Rows from block 8 of the image encoder of a small image captioner, named by matrix and row number. Rows with one number belong to one neuron. Each number is 500 + 50 x the weight over its row's rms, rounded and kept within 0 to 999. All counts start at 0. Numbers have three digits each. After the name is the row's rms in percent of the matrix's.
After each neuron's rows are labels from the 100 images, of 14848, where the neuron reaches its highest value: "responds to" is what is common among them. Only what is clearly more common there than usual is listed. The data: photos of plants and fungi (iNaturalist). In brackets: how many of the 100, against the usual share in percent.
# fc1: MLP up (encoder.blocks.8.mlp.fc1.weight, 768x128), inputs 0-63
# fc2: MLP down (encoder.blocks.8.mlp.fc2.weight, 128x768, transposed), outputs 0-63

fc1.331 094:391487529400544468562503602408471533498472526478455451506456489509451574489501509531470541487467420538478558385468446372446462462550501405437432463510590469482540543514527494501414499493463574
fc2.331 098:543619521450458484433509520509473517514548507559542445525531460420445545534502436444533593528425469508437507568608507513549585512507497577523400486557483499511535490563529520472511505372436414
responds to: order Asterales (35 vs 11.3); family: Asteraceae (33 vs 11)

fc1.376 099:572482377539427466490510550406509509468524441486523497501562480521466402509477466593552485573579414572459453504408497455461572487549611484424486491504411420530359528535495553545445533526519531
fc2.376 104:563588508517467412583510504534455532511500517544548512613512443533495515541561472478479590547502452425511518456565488469579583546461481504525498430610466465546510537584407503506533467527427568
responds to: kingdom Fungi (25 vs 3.5)

fc1.199 094:540517588483453524536476502461514502586460579459530499458499410444450528481560488449511511574559471365524546444486490483414593532503573440487394554476562356523477514497545438473398509468503515
fc2.199 100:471432561466440564426452469381421607438549486431544490502523549507492499565499512568493473477514574428457531454513469522512543452573502515554475481463443571541402495438589482450512503473517411
responds to: order Asterales (30 vs 11.3); family: Asteraceae (29 vs 11)

fc1.506 101:565492548518538469483585351493579521491467555563484513444483491478505412521439539546479488592491489455442481499506534452544501493511441493506439458519496445442552491431469539500525487470471499
fc2.506 102:452478534540401381464402453541444569528486449540546523562425672471522441490471533485510571513460529469456426363472535484531560552486471505545465536580458587519517392530460463532530509528518535
responds to: order Fabales (25 vs 6); family: Fabaceae (25 vs 6)

fc1.271 097:441485527548482485524487524439506442615453486406426479457518494536512491496530489529517541465551378550466540548443486552517487513533529574572598473520488691530525486580402525564555484514521419
fc2.271 101:485451478525486508436459576593450481513478480488414559552437533513440453487485493556432524521454607526608549521506500512481436510500438397464509507471499463450588512398481537497403578576509533
responds to: order Asparagales (35 vs 4.5); family: Asparagaceae (33 vs 2.6); text has "yucca" (31 vs 1)

fc1.630 098:463427546486547555552546575463551446544520525581541462549508482583526466422581525557541524509551480475464550447492476594616414530427565450588494526504542519541454484445364527497471524535470493
fc2.630 094:530467464471607458504477512499510471504383444571490473468475494441404425563518553519551499549495464505532507575539505530532489511536489515437572520447424462613532455383512406456442493549494536
responds to: family: Asteraceae (27 vs 11)

fc1.731 093:436567513516506458438584454388562617600556585464421471518502429527515408486580532446572428470519496500527426469502460446395519490507539517481511527522470441572521582494474464512489538539427464
fc2.731 095:461520538482552508508500537454460492549549588488523536495473452368565518490492504437409522509466487550510449523470410493583427524461445487463482525418563498517401539470518575502586468465489609
responds to: order Asterales (38 vs 11.3); family: Asteraceae (38 vs 11)

fc1.557 094:491523554507467484482449352602536488410492576537557592504481492524529524518469426512456501533524481473338501477544484455508400521528430590461462462508477534471451590573463491436462560497552512
fc2.557 105:553382449502496456439465555486419500471579471480529498529523512499416474523541532568512425464528508477480426506551443490458621592525438535539535468434460495435479406507430415492468625568549500
responds to: order Lamiales (25 vs 7.4)

fc1.374 092:489497472487441603486591537500574503530536538460446533484475602496477467466551435407488539508494486560411544390481518418449483510586484515507458443535484554566519542501494409435491529461528536
fc2.374 101:463562471461497470613493489507540534479473473455428422474544550517544485539500565497460411483449393443526497446601438426491529529453493552530485415465494496476464498457508586505568430506618517
responds to: order Lamiales (25 vs 7.4)

fc1.226 095:507548584540470514568524596516513508431566435503503520480396492482462556508473388495382548544489484511509455337517497441487540526394492498523426539503456421549513526447465510462472492533568553
fc2.226 099:475519530572461511518528473451464525447588522487469410525513457495525407528442465508423452486449570480501457440534435611468487444551477523560430443459560516508450452496411479464452498581519556
responds to: order Lamiales (27 vs 7.4)

fc1.677 091:562521499478504431432578487403573573529591485588507454497436462546466579524550515467529435520452455458454508457552502434485579492559600476509474555529482607481488400543440460528445509496550505
fc2.677 095:576470444412442584401389530528494485437459445422484507487551534384476517387444465550398531505472497549483526460529502453530443556535522491528392444507522505522468439524443421488595621584425484
responds to: order Lamiales (29 vs 7.4)

fc1.172 090:486484478463538510508531529484492438584483410527489479454400464472571383477500525513466438481473505492494464477616487432505484532512453473557451469502511456550449438564626453420573404540511518
fc2.172 098:525573442492505541517506499568349541415493553499481578492443579453417521499434528446467469497447479547492573512529481456459523567482448537500521485512439494490561469456470526482460542418475486
responds to: class Liliopsida (29 vs 9.5)

fc1.720 097:496608473468518559468499477496469466546498531469501527456423405573603567510473540565461591612565405599515549452548494520429425565535493557535494575542560495518561494438483489479465476450493432
fc2.720 101:450521553498546408525514529536401541505549483554494387492512476555533477501531506487414485464549520482489528518462529524493567553547524485400443436625630533590523467526469522511410493494455451
responds to: order Lamiales (26 vs 7.4)

fc1.342 095:427505580515449575453513443530588378450528542468583531469452469479408459532492470494497468564553596484482502436482440499479561526540505567524446435388547471477523471417526549542566493573536535
fc2.342 102:442365481478580539504481532562441574555501414467510557553533515438542527659470521595480470429457530444551519580550486498480447486557432504491479549480555530472405530495467544455500520396406490
responds to: order Lamiales (30 vs 7.4); family: Lamiaceae (27 vs 3.3)

fc1.284 109:453464538524466487486547473490463452480583589529449500514391480461530547615409537398456501532472455480603442495507593527512502453471467483549522460491428531477529518477561549458553464474463531
fc2.284 098:458549489515523448566542550501479536451458494457459506529502580477456501517562505529406497471575478554448539531473517546579558480564480588497575506475487382503527543505526416512446506551458518
responds to: order Lamiales (34 vs 7.4)

fc1.654 099:484453470483506410516463489517551600482381413450508435500525465501513380441433462505516533455566387500436528499573517520512512506494465528338563446479519409490517546570504468520539475496500462
fc2.654 116:563467463507474490581471543605491543544496484564443521456534500542511423586416455652475418565472569550522497444414577475482519490467508475512409456479520587473571498500456498492456456541425474
responds to: kingdom Fungi (26 vs 3.5); phylum Basidiomycota (25 vs 2.1); class Agaricomycetes (25 vs 2.1)

fc1.287 091:602583494447449472518426488379493550520502439412533535505429459435545530457555518502495472490533428529498469506433460517477555501435490571579555563517534558472543519470554455448461460532519504
fc2.287 098:497380568531491586495589532403440500384534567484530491438548436483425514496557497404413516484429437532560499479380533486418587529428542531509444460444502482566613466543498580548488555509530470
responds to: class Liliopsida (25 vs 9.5)

fc1.494 101:471487511507468476500474466448517428449541500466424543549518424419557432469562400539510467535528536447520553512455543450499551575556538538481539530485532451490541546547650520451438493448393466
fc2.494 101:520568458499482526479587498508414394418478567552489555545497509406530431454517479447569544446523499554509515520517476461523589432499633495451448493517547553521525377502450473575513510504442443
responds to: order Asterales (29 vs 11.3); family: Asteraceae (29 vs 11)

fc1.737 098:581528492448473578567466527557521523504484502498483467536404472534577449494441491489466381587472469475411511510546481456430483482531456455480452594563500435469576496546515510488627570433401438
fc2.737 096:482495413497471457470501513438515483402445457325530519541502557432479487590592459486560515481583493517525479551516513454540549519408510523456528461595589388484419454496535485492523489651401491
responds to: order Asterales (37 vs 11.3); family: Asteraceae (37 vs 11)

fc1.681 095:484527463432512468549511477383525460535510575460571522541468507518518436554436523583545538455534493573593474404531501467500562468459488461528458425493434551487539515451484486466529468516536456
fc2.681 096:506445503559469495514508531584496455433482534554512497531497553543538507506485436433636460462495587458443463544509466477458589449510429479597657558560406513534477502499370516553526471486543437
responds to: order Fabales (25 vs 6); family: Fabaceae (25 vs 6)

fc1.435 101:498500516490539560474436531586592430487558480571553568524453546508508559582462451486446497473499566523512557574488537409625501430553363304414551472515574453539427422531527489514520440475553547
fc2.435 103:494500533475517429507425533610451492482510483516509609560473514452398520385539525470487510555613608535526519496523498459485523472647462426523522408461443560538580567532511619379552518523470456
responds to: class Liliopsida (27 vs 9.5)

fc1.761 087:507559513488503545589582489610559461561386490589484533472427392505550460435545463477466511495504522531455592573479524484522566607448399491588501479440607599457427521460502513541452386505493512
fc2.761 097:436430509512452497540516434522575436421473506486542515535572463358495526440550496441469442453505495449498496492424491431465511503540554498432470456497540389481506517544485483476365458555424558
responds to: order Lamiales (29 vs 7.4)

fc1.481 109:481415485611506540503547489436488530485520530498474440438476511523448454501579543532445559564468423427552485497405450579560447467576553505439529517554547558535462536462516572485460417535440503
fc2.481 098:514459652566475504522515543546527493519512534486494453512528394578536563557544473487537553571448514486494456527554502499578531462417495531546451542584429410576577508495515585399509502416543486
responds to: order Lamiales (27 vs 7.4)

fc1.411 101:507616445483449505429496645450479508520565497469459396551414482538491543496491572495474591585421480494510562503466449533384532518513622530406504552510537502468457491534480481462493543456465580
fc2.411 099:532494431382427439506559613467512464451450448447527509456537482447410501498435437513515399544485547532497573552498527435553536560522505516490522522504445534530453489521498559525567570429464435
responds to: order Asterales (28 vs 11.3); family: Asteraceae (28 vs 11)

fc1.511 098:459466566483647558469508512324555455405472464521504527514516486485481503535522498555404473514503498495540486459437456447508476521501530443493445473506502562566563404483461527459473477520517523
fc2.511 100:466520494508502471503430472496483430535457612529592487452552454514555543476409573497558526552544490510538475444462575538595514483402444507468522495490517591508460476449558474545482520498513476
responds to: order Caryophyllales (26 vs 7.8)

fc1.298 093:501557459511447435447482428532497529491571506477469531462499476457501528481528480527519455562531521404503496493495402465442521507537427535415531556563487550446497372450552466520572451536388415
fc2.298 103:551484588489472564493500516418482476521451561473485594463509528600432494474490582491585445469524570553478518480500558341451510363486560488593508574521543421450455454430539511500503462475479462
responds to: class Liliopsida (26 vs 9.5)

fc1.643 099:489527423574413618468515534508519455425476599527506499468479564487563497529525397429425488566529468441526380494508527507489587537525405532404493475460512453441478524578479554504457514476509559
fc2.643 102:435505536530464412496435460472479431506516550459492436467448501500504473571553477517470546509466532488515427604454456484484438507352435584501502545526587538503448477423447550500485492508472547
responds to: order Lamiales (31 vs 7.4); family: Lamiaceae (27 vs 3.3)

fc1.619 101:494447477549560565466470540472499513444436481460532479523474512501531526513584505473439476634488413492604507527559498505397471472426540555462421491515491437495486539489531428436445431539567430
fc2.619 098:490543548591476597534476428486509434413488483518529479489522503534484645475533459515504485477555536527557529471444490503490425503489531507545478558465468462493554441484440533419426422382596505
responds to: order Asterales (31 vs 11.3); family: Asteraceae (31 vs 11)

fc1.190 103:517491501543479472547505566424584541487374520410476560530501566568462520464512504567441456517496507418540442597536527555438512487460532531514433493512442505470580417414481495478518482470540572
fc2.190 087:543463432483534556479434399532522561516429561591494522452497513565392475435564480571519532490454524554478482440541564552407538436455448447453519554533478438488495535506500532503522540436488439
responds to: order Asterales (39 vs 11.3); family: Asteraceae (38 vs 11)

fc1.13 103:575544500444459455421490435490464526550516521560505446510499493514427434413539396511493457496507430508510514490479442510425447569567536433398495524343434516460484536510432419485494503490495492
fc2.13 100:430478480390551577443584545606488534458502490480477479495544520432473452594533496532518520506399563528471520536517430525491442498453471525512544559405468466507445627560481552517570464522441509
responds to: order Asterales (32 vs 11.3); family: Asteraceae (32 vs 11)

fc1.311 099:532644512412552476549487491605471526395505500557475496480556493471473435442546532573494538402514518491587478488508525600471455550470481422532553404510454458519390457507460479551547480503480499
fc2.311 094:543611515469584488567527470404454464542575464544439415534476531497517504509475539470446500512547496547527551409485461415488480494468542379583531549562551533475449468563531555442556527528496463
responds to: class Liliopsida (25 vs 9.5)