Weights of a small image captioner.
Model: 32-pixel images, encoder activation gelu, encoder depths [4, 7, 4].
Training: soap at rate 0.0029, batches of 256.
Data: trained on photos of plants and fungi (iNaturalist), 45211 training examples, 141.6 epochs.
Rows from block 2 of the image encoder of a small image captioner, named by matrix and row number. Rows with one number belong to one neuron. Each number is 500 + 50 x the weight over its row's rms, rounded and kept within 0 to 999. All counts start at 0. Numbers have three digits each. After the name is the row's rms in percent of the matrix's.
After each neuron's rows are labels from the 100 images, of 14848, where the neuron reaches its highest value: "colour at peak" is the nearest of a few named colours to the mean colour under the peak. Only what is clearly more common there than usual is listed. The data: photos of plants and fungi (iNaturalist). In brackets: how many of the 100.
# fc1: MLP up (encoder.blocks.2.mlp.fc1.weight, 384x64), inputs 0-63
# fc2: MLP down (encoder.blocks.2.mlp.fc2.weight, 64x384, transposed), outputs 0-63

fc1.364 096:555507504507425543568445524562551504484503505461476638526495488502499499433487375555571485452433477439425549449530517448508521460546397565462517566397578427460529516484540497464522532478519555
fc2.364 087:576401542463475420440577490551493478461490464564410556519558469458503450501538463540419528555514417500536559504451559504516544455486421511591503480451514512488469486488513506437584425456421614
colour at peak: black (25)

fc1.82 114:453485534535439448529506474426412551541487525516449445473582539551471489509544567584503489406405462338538504577479496564494466494452524499496488562491460430487598475457500501557462487546570514
fc2.82 086:499497380547531558600449514490515513498566496499582539470463534439539525561546465490510593568386506417522505560498459448510516503417494408510572474486552453460615557555509497547508550484460482
colour at peak: grey (84)

fc1.303 103:502518468523439509456491515497484515521562518445450460513505445547469522482463443515533483381470478381499483478499487418507314520503593465489484458519398504492487527505502518513427395391533515
fc2.303 102:587531365606535510466456551530516559523508518506507501521431514383505464496538428506529393447499413483432538537511428479571499511511426508426484441495462551506597510492485500586501482474443479
colour at peak: grey (71)

fc1.66 095:585607464536477511509498523438571499431405493457437505479476485499451556468415530545534604476518508585413516498456426515551421417595583445495449548529499519532535510436493483518525463489552452
fc2.66 098:394428518520519388547516463470495547454548537463473526538528520431490546602470576449518428425521592504544507453497423447547553445523491482471570493432374493496529529548511489539474492427567481
colour at peak: grey (72)

fc1.258 107:521479541500408510504556467561581535485520522558493438447458521360483444461525484538476612386497469494507499483587628446469505513454476413490461404460448492495464532480482506449530501480444539
fc2.258 099:597506465546600456532584472493561559449475505529489628476442489514435491574497566526608653565489444487505526479548494476530449520521537526522503503510451500490513408536523546439455481538550530
colour at peak: green (40)

fc1.247 098:562444504504460372514533520540432559528531558517555551567433476670544544449520506489482451557539523513552541568469495590505466483478456509519485526472396466491529467526502442566577504451467442
fc2.247 088:543414496583424549473475597502579478483551486530567512482521530513511543527533486609473512548518464511600484491466517537422386448470498513535464570469521512550467588520537486533486491561354549
colour at peak: brown (65)

fc1.276 107:569507557492541498502494610550498519563466596537512501566469488526379560470554598546493546523517495594563439487529488464639479434564526431498505504536430478496493478545462446443542534446508465
fc2.276 110:455506491510526446527430466492591523577504389476552483589481519530616479563544493559451473550518529478449398510465454519343524489549427497521454505505475502498494603507497500465410519471497541
colour at peak: brown (63)

fc1.12 096:539496574542461390504507469459545465486470575566590443532495450491535456450458590476451476529449474448526541495408441517588563507458530448474474545583487622489455442585524534518537527442544472
fc2.12 101:505494500490469508380561563557501560549483569466414456624534390493494447529478556469562498543538477402387527457523516551493470597468525503523528556502538509499454458480502539447411471518462459
colour at peak: grey (74)

fc1.282 105:526493562506518506570506513451470547461455450568533596554517539500518497447437472595577556459514538517538470354511527426572494595411482506473548445524502534474437530431519507493548527390472454
fc2.282 100:528450519504543564421516568522426509498596447595496425544541452510543525590450422552414528516507508454501538513577432472462564469548493522616472535524476491428508458491496529496578618506468502
colour at peak: black (25)

fc1.167 101:470488488540435471501607478415527474487483498550597509510488463464461485420378476434477588464436494552450481575502580403521555459500605482441501559474491409535474507517513523484488487521500395
fc2.167 102:554535499471543468468557494515519514477497528466520476481497456582459442498511585487475399451432463566484590569442593469518492503502529493601547527474582427537537542489366560395483447524432489
colour at peak: grey (71)

fc1.381 112:528598548551545468485548541362483555338534579516497470498493464526568464491442550491481481512563457447406471513512570519592494512443461498453568486461543524526536497528385488520500508496488505
fc2.381 098:613414504463526536496503394574475468448438517514524535430507498502465603405448484479455498581494492490466571442492493408508536471515492553513389465519505396461440569446540490493455481532429500
colour at peak: cyan (27)

fc1.361 096:524440494550484534499597570514499449459558528511474454504534424488528459487503474486519594404438454444636433537536549440550503521518460505511586408541574434588494559494534496542589507511531521
fc2.361 093:549516545520515437518502475500428540471482490468446508468558374540507459524451483461511474517360418371478521512496521435499522475446563423478527446512562477467481472481599494454509482562524631
colour at peak: green (25)

fc1.52 095:443499598508515472513513516581466518542469535519450497528500519621463535463555419616452488465439546547485525533443428521448494419410531485493433448480415461450512505527561558444505386453462497
fc2.52 093:476419482404500531455450485511438545511408518491538554428562505350577423497503502586548566483499485567496498537422515562470471437491484541512545444624472490502481452495496423505557475479459484
colour at peak: brown (63)

fc1.232 086:456502475532540445456490536488447570421460509519433566518542437566533511439416523535608591486444465440453410617509550473507492516384475467493522474526476471480456507414510599521518501490503567
fc2.232 097:406477589525516468533511473462544449420478473444506466369525478486472577574525489514502419490543460519496441479578427481556424553555428502624502508470488511470425462546477485489574473421484554
colour at peak: green (31)

fc1.205 098:467453491492497531500552512556471425495493613480482446387426424468470524526465527640511473439458397493415435517392496486581464527500542525461527509556481495516477544517569418462517478534516547
fc2.205 110:566554539417582461446479484442557601461511510519443597506552598430561478535498520438415493532478499465436444547532480534596506527446459457535529476466472492460579606529426509499492444475530481
colour at peak: grey (75)

fc1.188 095:552513526532517431587505468381437481446524529510418537437450440449400482521432466401536504502566515524523467431430429441418568451488489508597481489519507502491468514575514524537576443515545518
fc2.188 087:514429542520518495535432552471568536600397552412482485551419542433523458463490505522568472484511506599582479471489522538501438458483499430503537519471500539590464528497557407527509404525578421
colour at peak: pink (30)

fc1.15 097:481535556521460532429562441517507503425480571577467475581487474477466484459600576496509588481347528544453487470525467413486492468540464517450501506546504497554471422553506411557541446424488559
fc2.15 089:549465512457561483425416513538503550500419483419627500389408443486436573468555466515505472495467516439554539547489498490493469529422476453476538412531456454510473486476429449462582516582454516
colour at peak: brown (79)

fc1.322 097:529538586559507442467452507549584504531557537544473547541452526527500490466540483498503497532562472468520555577525540588463506396532465456610633529464491496450490454493479541492364533415506443
fc2.322 103:502538489545517541548461478465544515534453497506480417577534476497569503480493561507520408526459475533451551514601528591529521584469512456485467539525493473489526690503526482521590369534491458
colour at peak: black (43)

fc1.46 100:583492524525556439522610522557390407543520459511441458465471508448542544514506435530513504413463479503501505527494545576460442377533433451537492407436392425534505472509543471469508486470494488
fc2.46 091:437492454534457521505487538508455586585503463494551533423453395439625579486552482548467587482521485546463466492443516510430494513442469533513486529600476558495605469498505514480577516517388466
colour at peak: black (25); green (25)

fc1.360 100:571584457487466524485571424415491483447510461574516512477491554424548519464535472412457487486469496447479482474417487494531484476553445468534549409568513337442507531468489549416585531535526524
fc2.360 091:442518524457461508477421630588544498434483521388471513510464497414474589476520471475501545489498520448502482558524556479581561582402434508485501533515548409507557453504481563441513492520431428
colour at peak: black (27)

fc1.98 088:578548455559500486473538549563482538492561462454505420454465401614500388474469475512529479530508494455448469502517499525561592610442557490463416475438462513452494586470555473475489520589461538
fc2.98 105:530559516440529475427356440471521485450495526496477415561483385489458537470479479468515547504563528479491440562441428578568454447461430549507470475472544552476520493481537435414494428439546434
colour at peak: white (34); pink (28)

fc1.234 090:540488379499397546393503481449529483469483577540446491567471409485452473494504525566420488474552456498486581614485585568478515557427501534502530482491474499404424577455503495496500549495509511
fc2.234 093:451434541452427502469491542435504482482530531431499453414605507536532549474502475528548502511472477647495524488492549471452417520604456604510494536436521514468533422485506469406555551424509558
colour at peak: green (45)

fc1.220 096:526511568494618538539510564509449480515454547438455455532516476552506516485676585548493529439560490496434504528489500405497473543490426410511496480448526442543459470567481469452517567580452487
fc2.220 108:487487502407509536531463387523470463442478451571470580536519472547502591540574500560518528610467595505477499458495437574557520530544470537525424572543536466454459521453470495492444507598457589
colour at peak: brown (65)

fc1.179 143:522499494511588530533501506574509507488515529503499492527225499494534491493483476524498434506534447552537472457538509484515500513503487496515487526484534514476310500505477468489530539450517498
fc2.179 079:518562471520542560504521465468532615544700449468558405468522569473548511561505434471505500468540533520426411525520466425456531421464532448476489475532493479436556487556482501482486527478471519
colour at peak: pink (34)

fc1.371 106:518567474550499547567483475485589371578462484514502493541511536475410401491510495469509461455452621569516523466523442535470533437449550483563537478491550491494487468532474559477596487437422601
fc2.371 086:472513512492499596516426553453541490530490507553495575464483534556462537454494558438552554515624359494471511475528569493605484624473427556524478543480464516415469530536532522522554466448508534
colour at peak: brown (63)

fc1.41 104:387478603588538423467546485622489490407472524530482580558536498441451522497499529512489479531557514570507591531573562463512533525527492500456494579518470578508467539516517493464486378532548457
fc2.41 098:396514496547487468463494443534555440480517413535539516488499509474499502545405521446440553566509477463503572549449509477595394398523505486534493569543549596505434590513551519462509576486553420
colour at peak: brown (61)

fc1.338 086:558451511572497574521473591473498447432510439561480480468523423457497408407449519442418487557563505447505549480444536588553567479457508443455512531498458510530427524482530477516539474633431536
fc2.338 091:480552487538523404509489475498471600566576604491408448509507479462446509551514510516552474405548547390517509503536465570483454537516553526531455500458536510389574470433444490545590551557506517
colour at peak: pink (29); white (28)

fc1.155 097:520433510611484503429534490445483505530533472555441493466521526544506437465564514481517438493505487509515493489605449484551507495487425566509577439451468403344494447396521538472449591505540544
fc2.155 110:410480565489479465397520544486579437485509451434476448537511391494582503457510553455431548570461554401478520482570532524485567549467463617475525423468489490555433589466513511485478508470484486
colour at peak: black (53)

fc1.13 099:520459492503516531515481591485562471505497456530371520552461545440488510447538458532601446582518492548513451450529505509473500522515640453493510536479545442358488501552522560405518593519530513
fc2.13 092:459387521553492494508568442509552475472482513569552496539511473477431483555571462483450499583433531552451511500586517461439541375544430512495552488557596415481454502531558455533492471464397459
colour at peak: black (31)

fc1.34 096:522544541540429529566475495467462598494505472526535431490503471473426537496493571458604442436502418455526503698505428489471486563446558515454417465543545520490471463483519512497552533537539488
fc2.34 097:395529444515566545540499492464522456551467510470520464530493463522614390484522477462474452472481517582591430606491507487537521528413544539495505446567411580424499521406500489497511554458430515
colour at peak: grey (74)

fc1.29 105:477506510542550544548579474420490520474485513615445556496496513526454540498594572476466496491540521380403582550571536544464497519581467518573476487548464514478531450550509593454506444521549400
fc2.29 097:580546522338446540504474536549517493422527444456469481503459576525506558587496505533468485542441478480544562479476524463488524518511439409544460522543489505541515480420521419379548440440426539
colour at peak: black (40)

fc1.76 091:475426578588435538430481457441495478478520500556507564524489416461509490498474505490537509543529488534479490619542570441525501526497521441436457569552486413465384529491573475653473485472511463
fc2.76 098:429495473545531520535526480550446420554578430449560461452466459574585449513456541477426385472527524449497496522546403467533504433493567437607516530505559518541424508460496544514581550539475528
colour at peak: green (28)

fc1.81 098:447513508516551401503477491518503449447525555479490560478502522439494499454396542442516448502490532498595463417494541577457509503435517517511403598417486517424442478453538528522452519418504355
fc2.81 095:464446468446523468521446569477495485544566567497456493573450424532509590517455458464491493556463513522597405458392443495485478515529524433415553471358539463533528455492543421487475443479549496
colour at peak: pink (40); white (38)

fc1.316 103:520422493558549442465563492499464523450446599483440503463504554523546479463494476492580493509490520516369505419531462528530476409474449440529517487424548576488443500496486483460509464474688511
fc2.316 117:319521460520497482461627554512476583439538489403509530437447505566487446468573545513523494569510529482529494470459549523566502479510454438505475428493466588446431498504531501509455520452424487
colour at peak: black (27)

fc1.105 105:544557486546445625461543537516503503483508545547463447397476496510484552509525512532467505606577549506473448472578504576559441499559447455556542524473525530481422632537516599565442509494530514
fc2.105 092:589514530456416542597454552413517464486491479407574400552429512499428501486548569504453483514480497482554509542582532487590390496526468452482494495557481473536451447468391455497494531558529507
colour at peak: brown (86)

fc1.226 101:465492492493493556443592528538530506470439610497493550523508507484423504497584513518522544445523541557562438580493566482484390439483561511557528534555574464515421379486429502446455465412511464
fc2.226 110:429546585480502435524457488602464522563486461501483551542481421464480534492485509473606457513525562429504463515501507528546479476520511508498503532534604475574525443562505472497584358393441419
colour at peak: green (27)

fc1.213 098:414437489499486465501473540561454452576507534610490464469436472497467487487570437429484531572468530419553469588556461534497529561563456506450502547401600546545452482535459504474626516472476499
fc2.213 117:690566466566556512499503558546512485573489479526511563542551475520482510564398483549401401513509432480541522507525469522562533479511495418556497434488518514444453481456462448572472523539480459
colour at peak: brown (73)

fc1.241 117:482495491533407416511517492533442528441505512476472468524592472562545478471505419530514556313520584418551476569450501521517538463517424510513514469533502465456645464511514536498457509451510507
fc2.241 090:494590364540443521551520421471476556509526462530587496558594493457470573440464509390498503551479527450462506546544560518491513359480493528547560480469484502458591566546472470483509474535526518
colour at peak: green (25)

fc1.153 094:527402493503476505486378518597501494478460535457485489522484475576509454415434591558552552385499521516567529593550578514483521584523468581502521438496516463445526513553518517505421522580531534
fc2.153 098:399537532556547527564642525477554421504467454520517493466502475445500475569488538480483489617558420470471486451532509454434498401489513484453523639475453498530450497546484469411454463530497527
colour at peak: green (30)

fc1.14 096:405495488461416451473529475517548479580492492517536488573511471502458540454477397507475505523460549499483478541527644564545472543508439510483479451544429354454425545526504503472444582491450419
fc2.14 098:482413420586484529491494571518451502427467524542605421493498481498502552524526551469519496552536491522403528478540518590469560511442587511571469492445418447506417429439529568466525436424469463
colour at peak: green (49)

fc1.48 093:468480493573486537485568554653450435524477495486501489598467490467588515467505526447514532549522565487466452608547478557572419532541509598535520535486436522491538526531398459529523440530426508
fc2.48 090:588431496500485524473496567433489495487478504495451441537489518525461524485529505471470512544413476561552435424457480553592504555558547501453504541435442469567391514536401501630504456418488590
colour at peak: brown (76)

fc1.84 091:511468543512539487440479588417402482519486524476498498504412415534482420471395573494462598479458411503500446528447550400477495494524568401535498485537551518452550459535525518531504552501597459
fc2.84 088:531508507532469437488540522485466478520510444503477369469482565495558494504502525498480445387400573408489508548554484429480502474483474556484590450506512531513547503612419474418497429557529391
colour at peak: grey (72)

fc1.67 113:420516458510481426544500476497468346531478474536463488491503432533615580465419506468532466540525361495545469406549482501443444465489517545485501438586530536541454548549535489491509548479435505
fc2.67 113:428484544531519515443473526551432534445501508555533498597420586396486480432387464513566571559408455489392458566498510513474535521527487514497420466514532591490509502492562507522535501470538585
colour at peak: pink (31)

fc1.210 096:464468581515506504405574546396492570487546570499491436489577506488512451496539412515582614474444415459451495535481564520463440484529435587480472452477574450556479480544534466491541574536464507
fc2.210 101:457510444444543540521549507609481468396533534552424546498564560399536498465475520554498531506445573507580570512525616560499470523459406507492597505476498517444488446471595484470541547484486539
colour at peak: black (35)

fc1.315 106:491425493526515402558470518540502542562473543507441462472504571465490484540505483483482373519541580510554465515559497406439512475404448609439497491567482566583468464535483522434465402441539510
fc2.315 104:486571511493447492467505443560416568533507501532457502519382537520607402492483582476501579536441505524526525486550448559595370506391433475477517565445498514487536533464531491477484511442514467
colour at peak: black (26)

fc1.99 092:489559473523567515418503501579488550544409518522495490502506514465531547440435478530582529514526505515486523572478593586567479569486487491440455443475545547460427534378566378421505434497467475
fc2.99 117:452463558542505494515508477503413470546484543591464509486461475506486479492535581549580499479568484507520508493527473551507475619466564496437391485623466371529558513559402486539545478430462462
colour at peak: green (56)

fc1.221 105:467490496553526370516447541567429437479462473531515429530532502524517513450490582421496527469542469493527456452439510494476646413397447443473526558505442542450472580560483522498502582470470473
fc2.221 099:584579447533474491523492533519452546439570520523412513491613477463524592520533487569442421560477564431451444474501490525502601553567537456423549446507564559472499494490545558576526454530502447
colour at peak: pink (26)

fc1.45 094:442512450504584409624530524506515527466422459514495529506509438611502524473439520447433533448512448498599423585472477453516525510471487527497525487539573592455529447475456545388458562517502465
fc2.45 099:618512532417507507418520467515497469533507475441512401531482555477543490571444505405458591372467484431460507538510518532513501538564404580486508480489586488570482473478521502417588506514479481
colour at peak: pink (26)

fc1.141 094:471550482461588518455520538398460514543583470605439473446560414475443474472542577482496469470566522458511424476546427497562553557575413454520595511480445517513511570502476439528550472460499546
fc2.141 093:468530557483514432463414573483574453431460510522488491572511429502423511440410538519462411457555484455530468553500538501442523514455427476544511523565475426574444518535483520453503639485592545
colour at peak: brown (67)

fc1.50 083:381567484460593521531521486490510522498506449420471501460466356417538530471521535570592543490523418543595569420459501534441498518505460519566516462538494485588554451476534550517479480468449504
fc2.50 095:447551503560487491448516623474467456508472513555470549508501602562490410539515528401509618539577426546472497576544423542431579530457508475483482489524580446494439471484527482554499500511509586
colour at peak: pink (29)

fc1.119 107:452465500447465544561513496503582569505472532542418529488596375509459531480439521432568449498570526541529498496536471569484571468480482552551464508554659489483479601476506472438457507558501463
fc2.119 104:474509496507590452495440485477494610478545418482504459418554556480530510574509554526482493505483391481504558521512442533522521441435469416418355516447478551465479528592517484462507591453474459
colour at peak: pink (41)

fc1.349 127:429554475512551531501435535558557510415467510503541471498302479499536415460486529560583530437487563481590508453485492482452504489493511538539498507475533534507609484498482553469510633497500487
fc2.349 110:459569473496514477479497495488541490459526539415470407404465524458504426554544431525491471537464438556553497419576513463409542458402525431368477549553456535542460511504433588501468505503445520
colour at peak: pink (33)

fc1.149 113:453530403539607531545499511505526567530485574509463481490508511503470598482476562547478509455531528347596509541544612406475506530512511497544520476532456457556560568474587473495467466491495574
fc2.149 106:432501508529548510571566459550464490471565532475542566542527533542560487500463589493559560534449467521516535556424476483590514424513513448440462531541567630525475394553564463478425482557567462
colour at peak: green (32)

fc1.71 103:562431508548449501561527498532530353466523484555518461539465458496474500489577457530473436417531494511461498527405479474543537493558444442538532499362533432395548477427528495473431515506507579
fc2.71 109:442494495426527515527478499489492507435535410475444414505549513627490598499576504504489541591452524444506524539557503514549507563540530573487533544619441528444422464478462580568503441535558518
colour at peak: brown (60); black (27)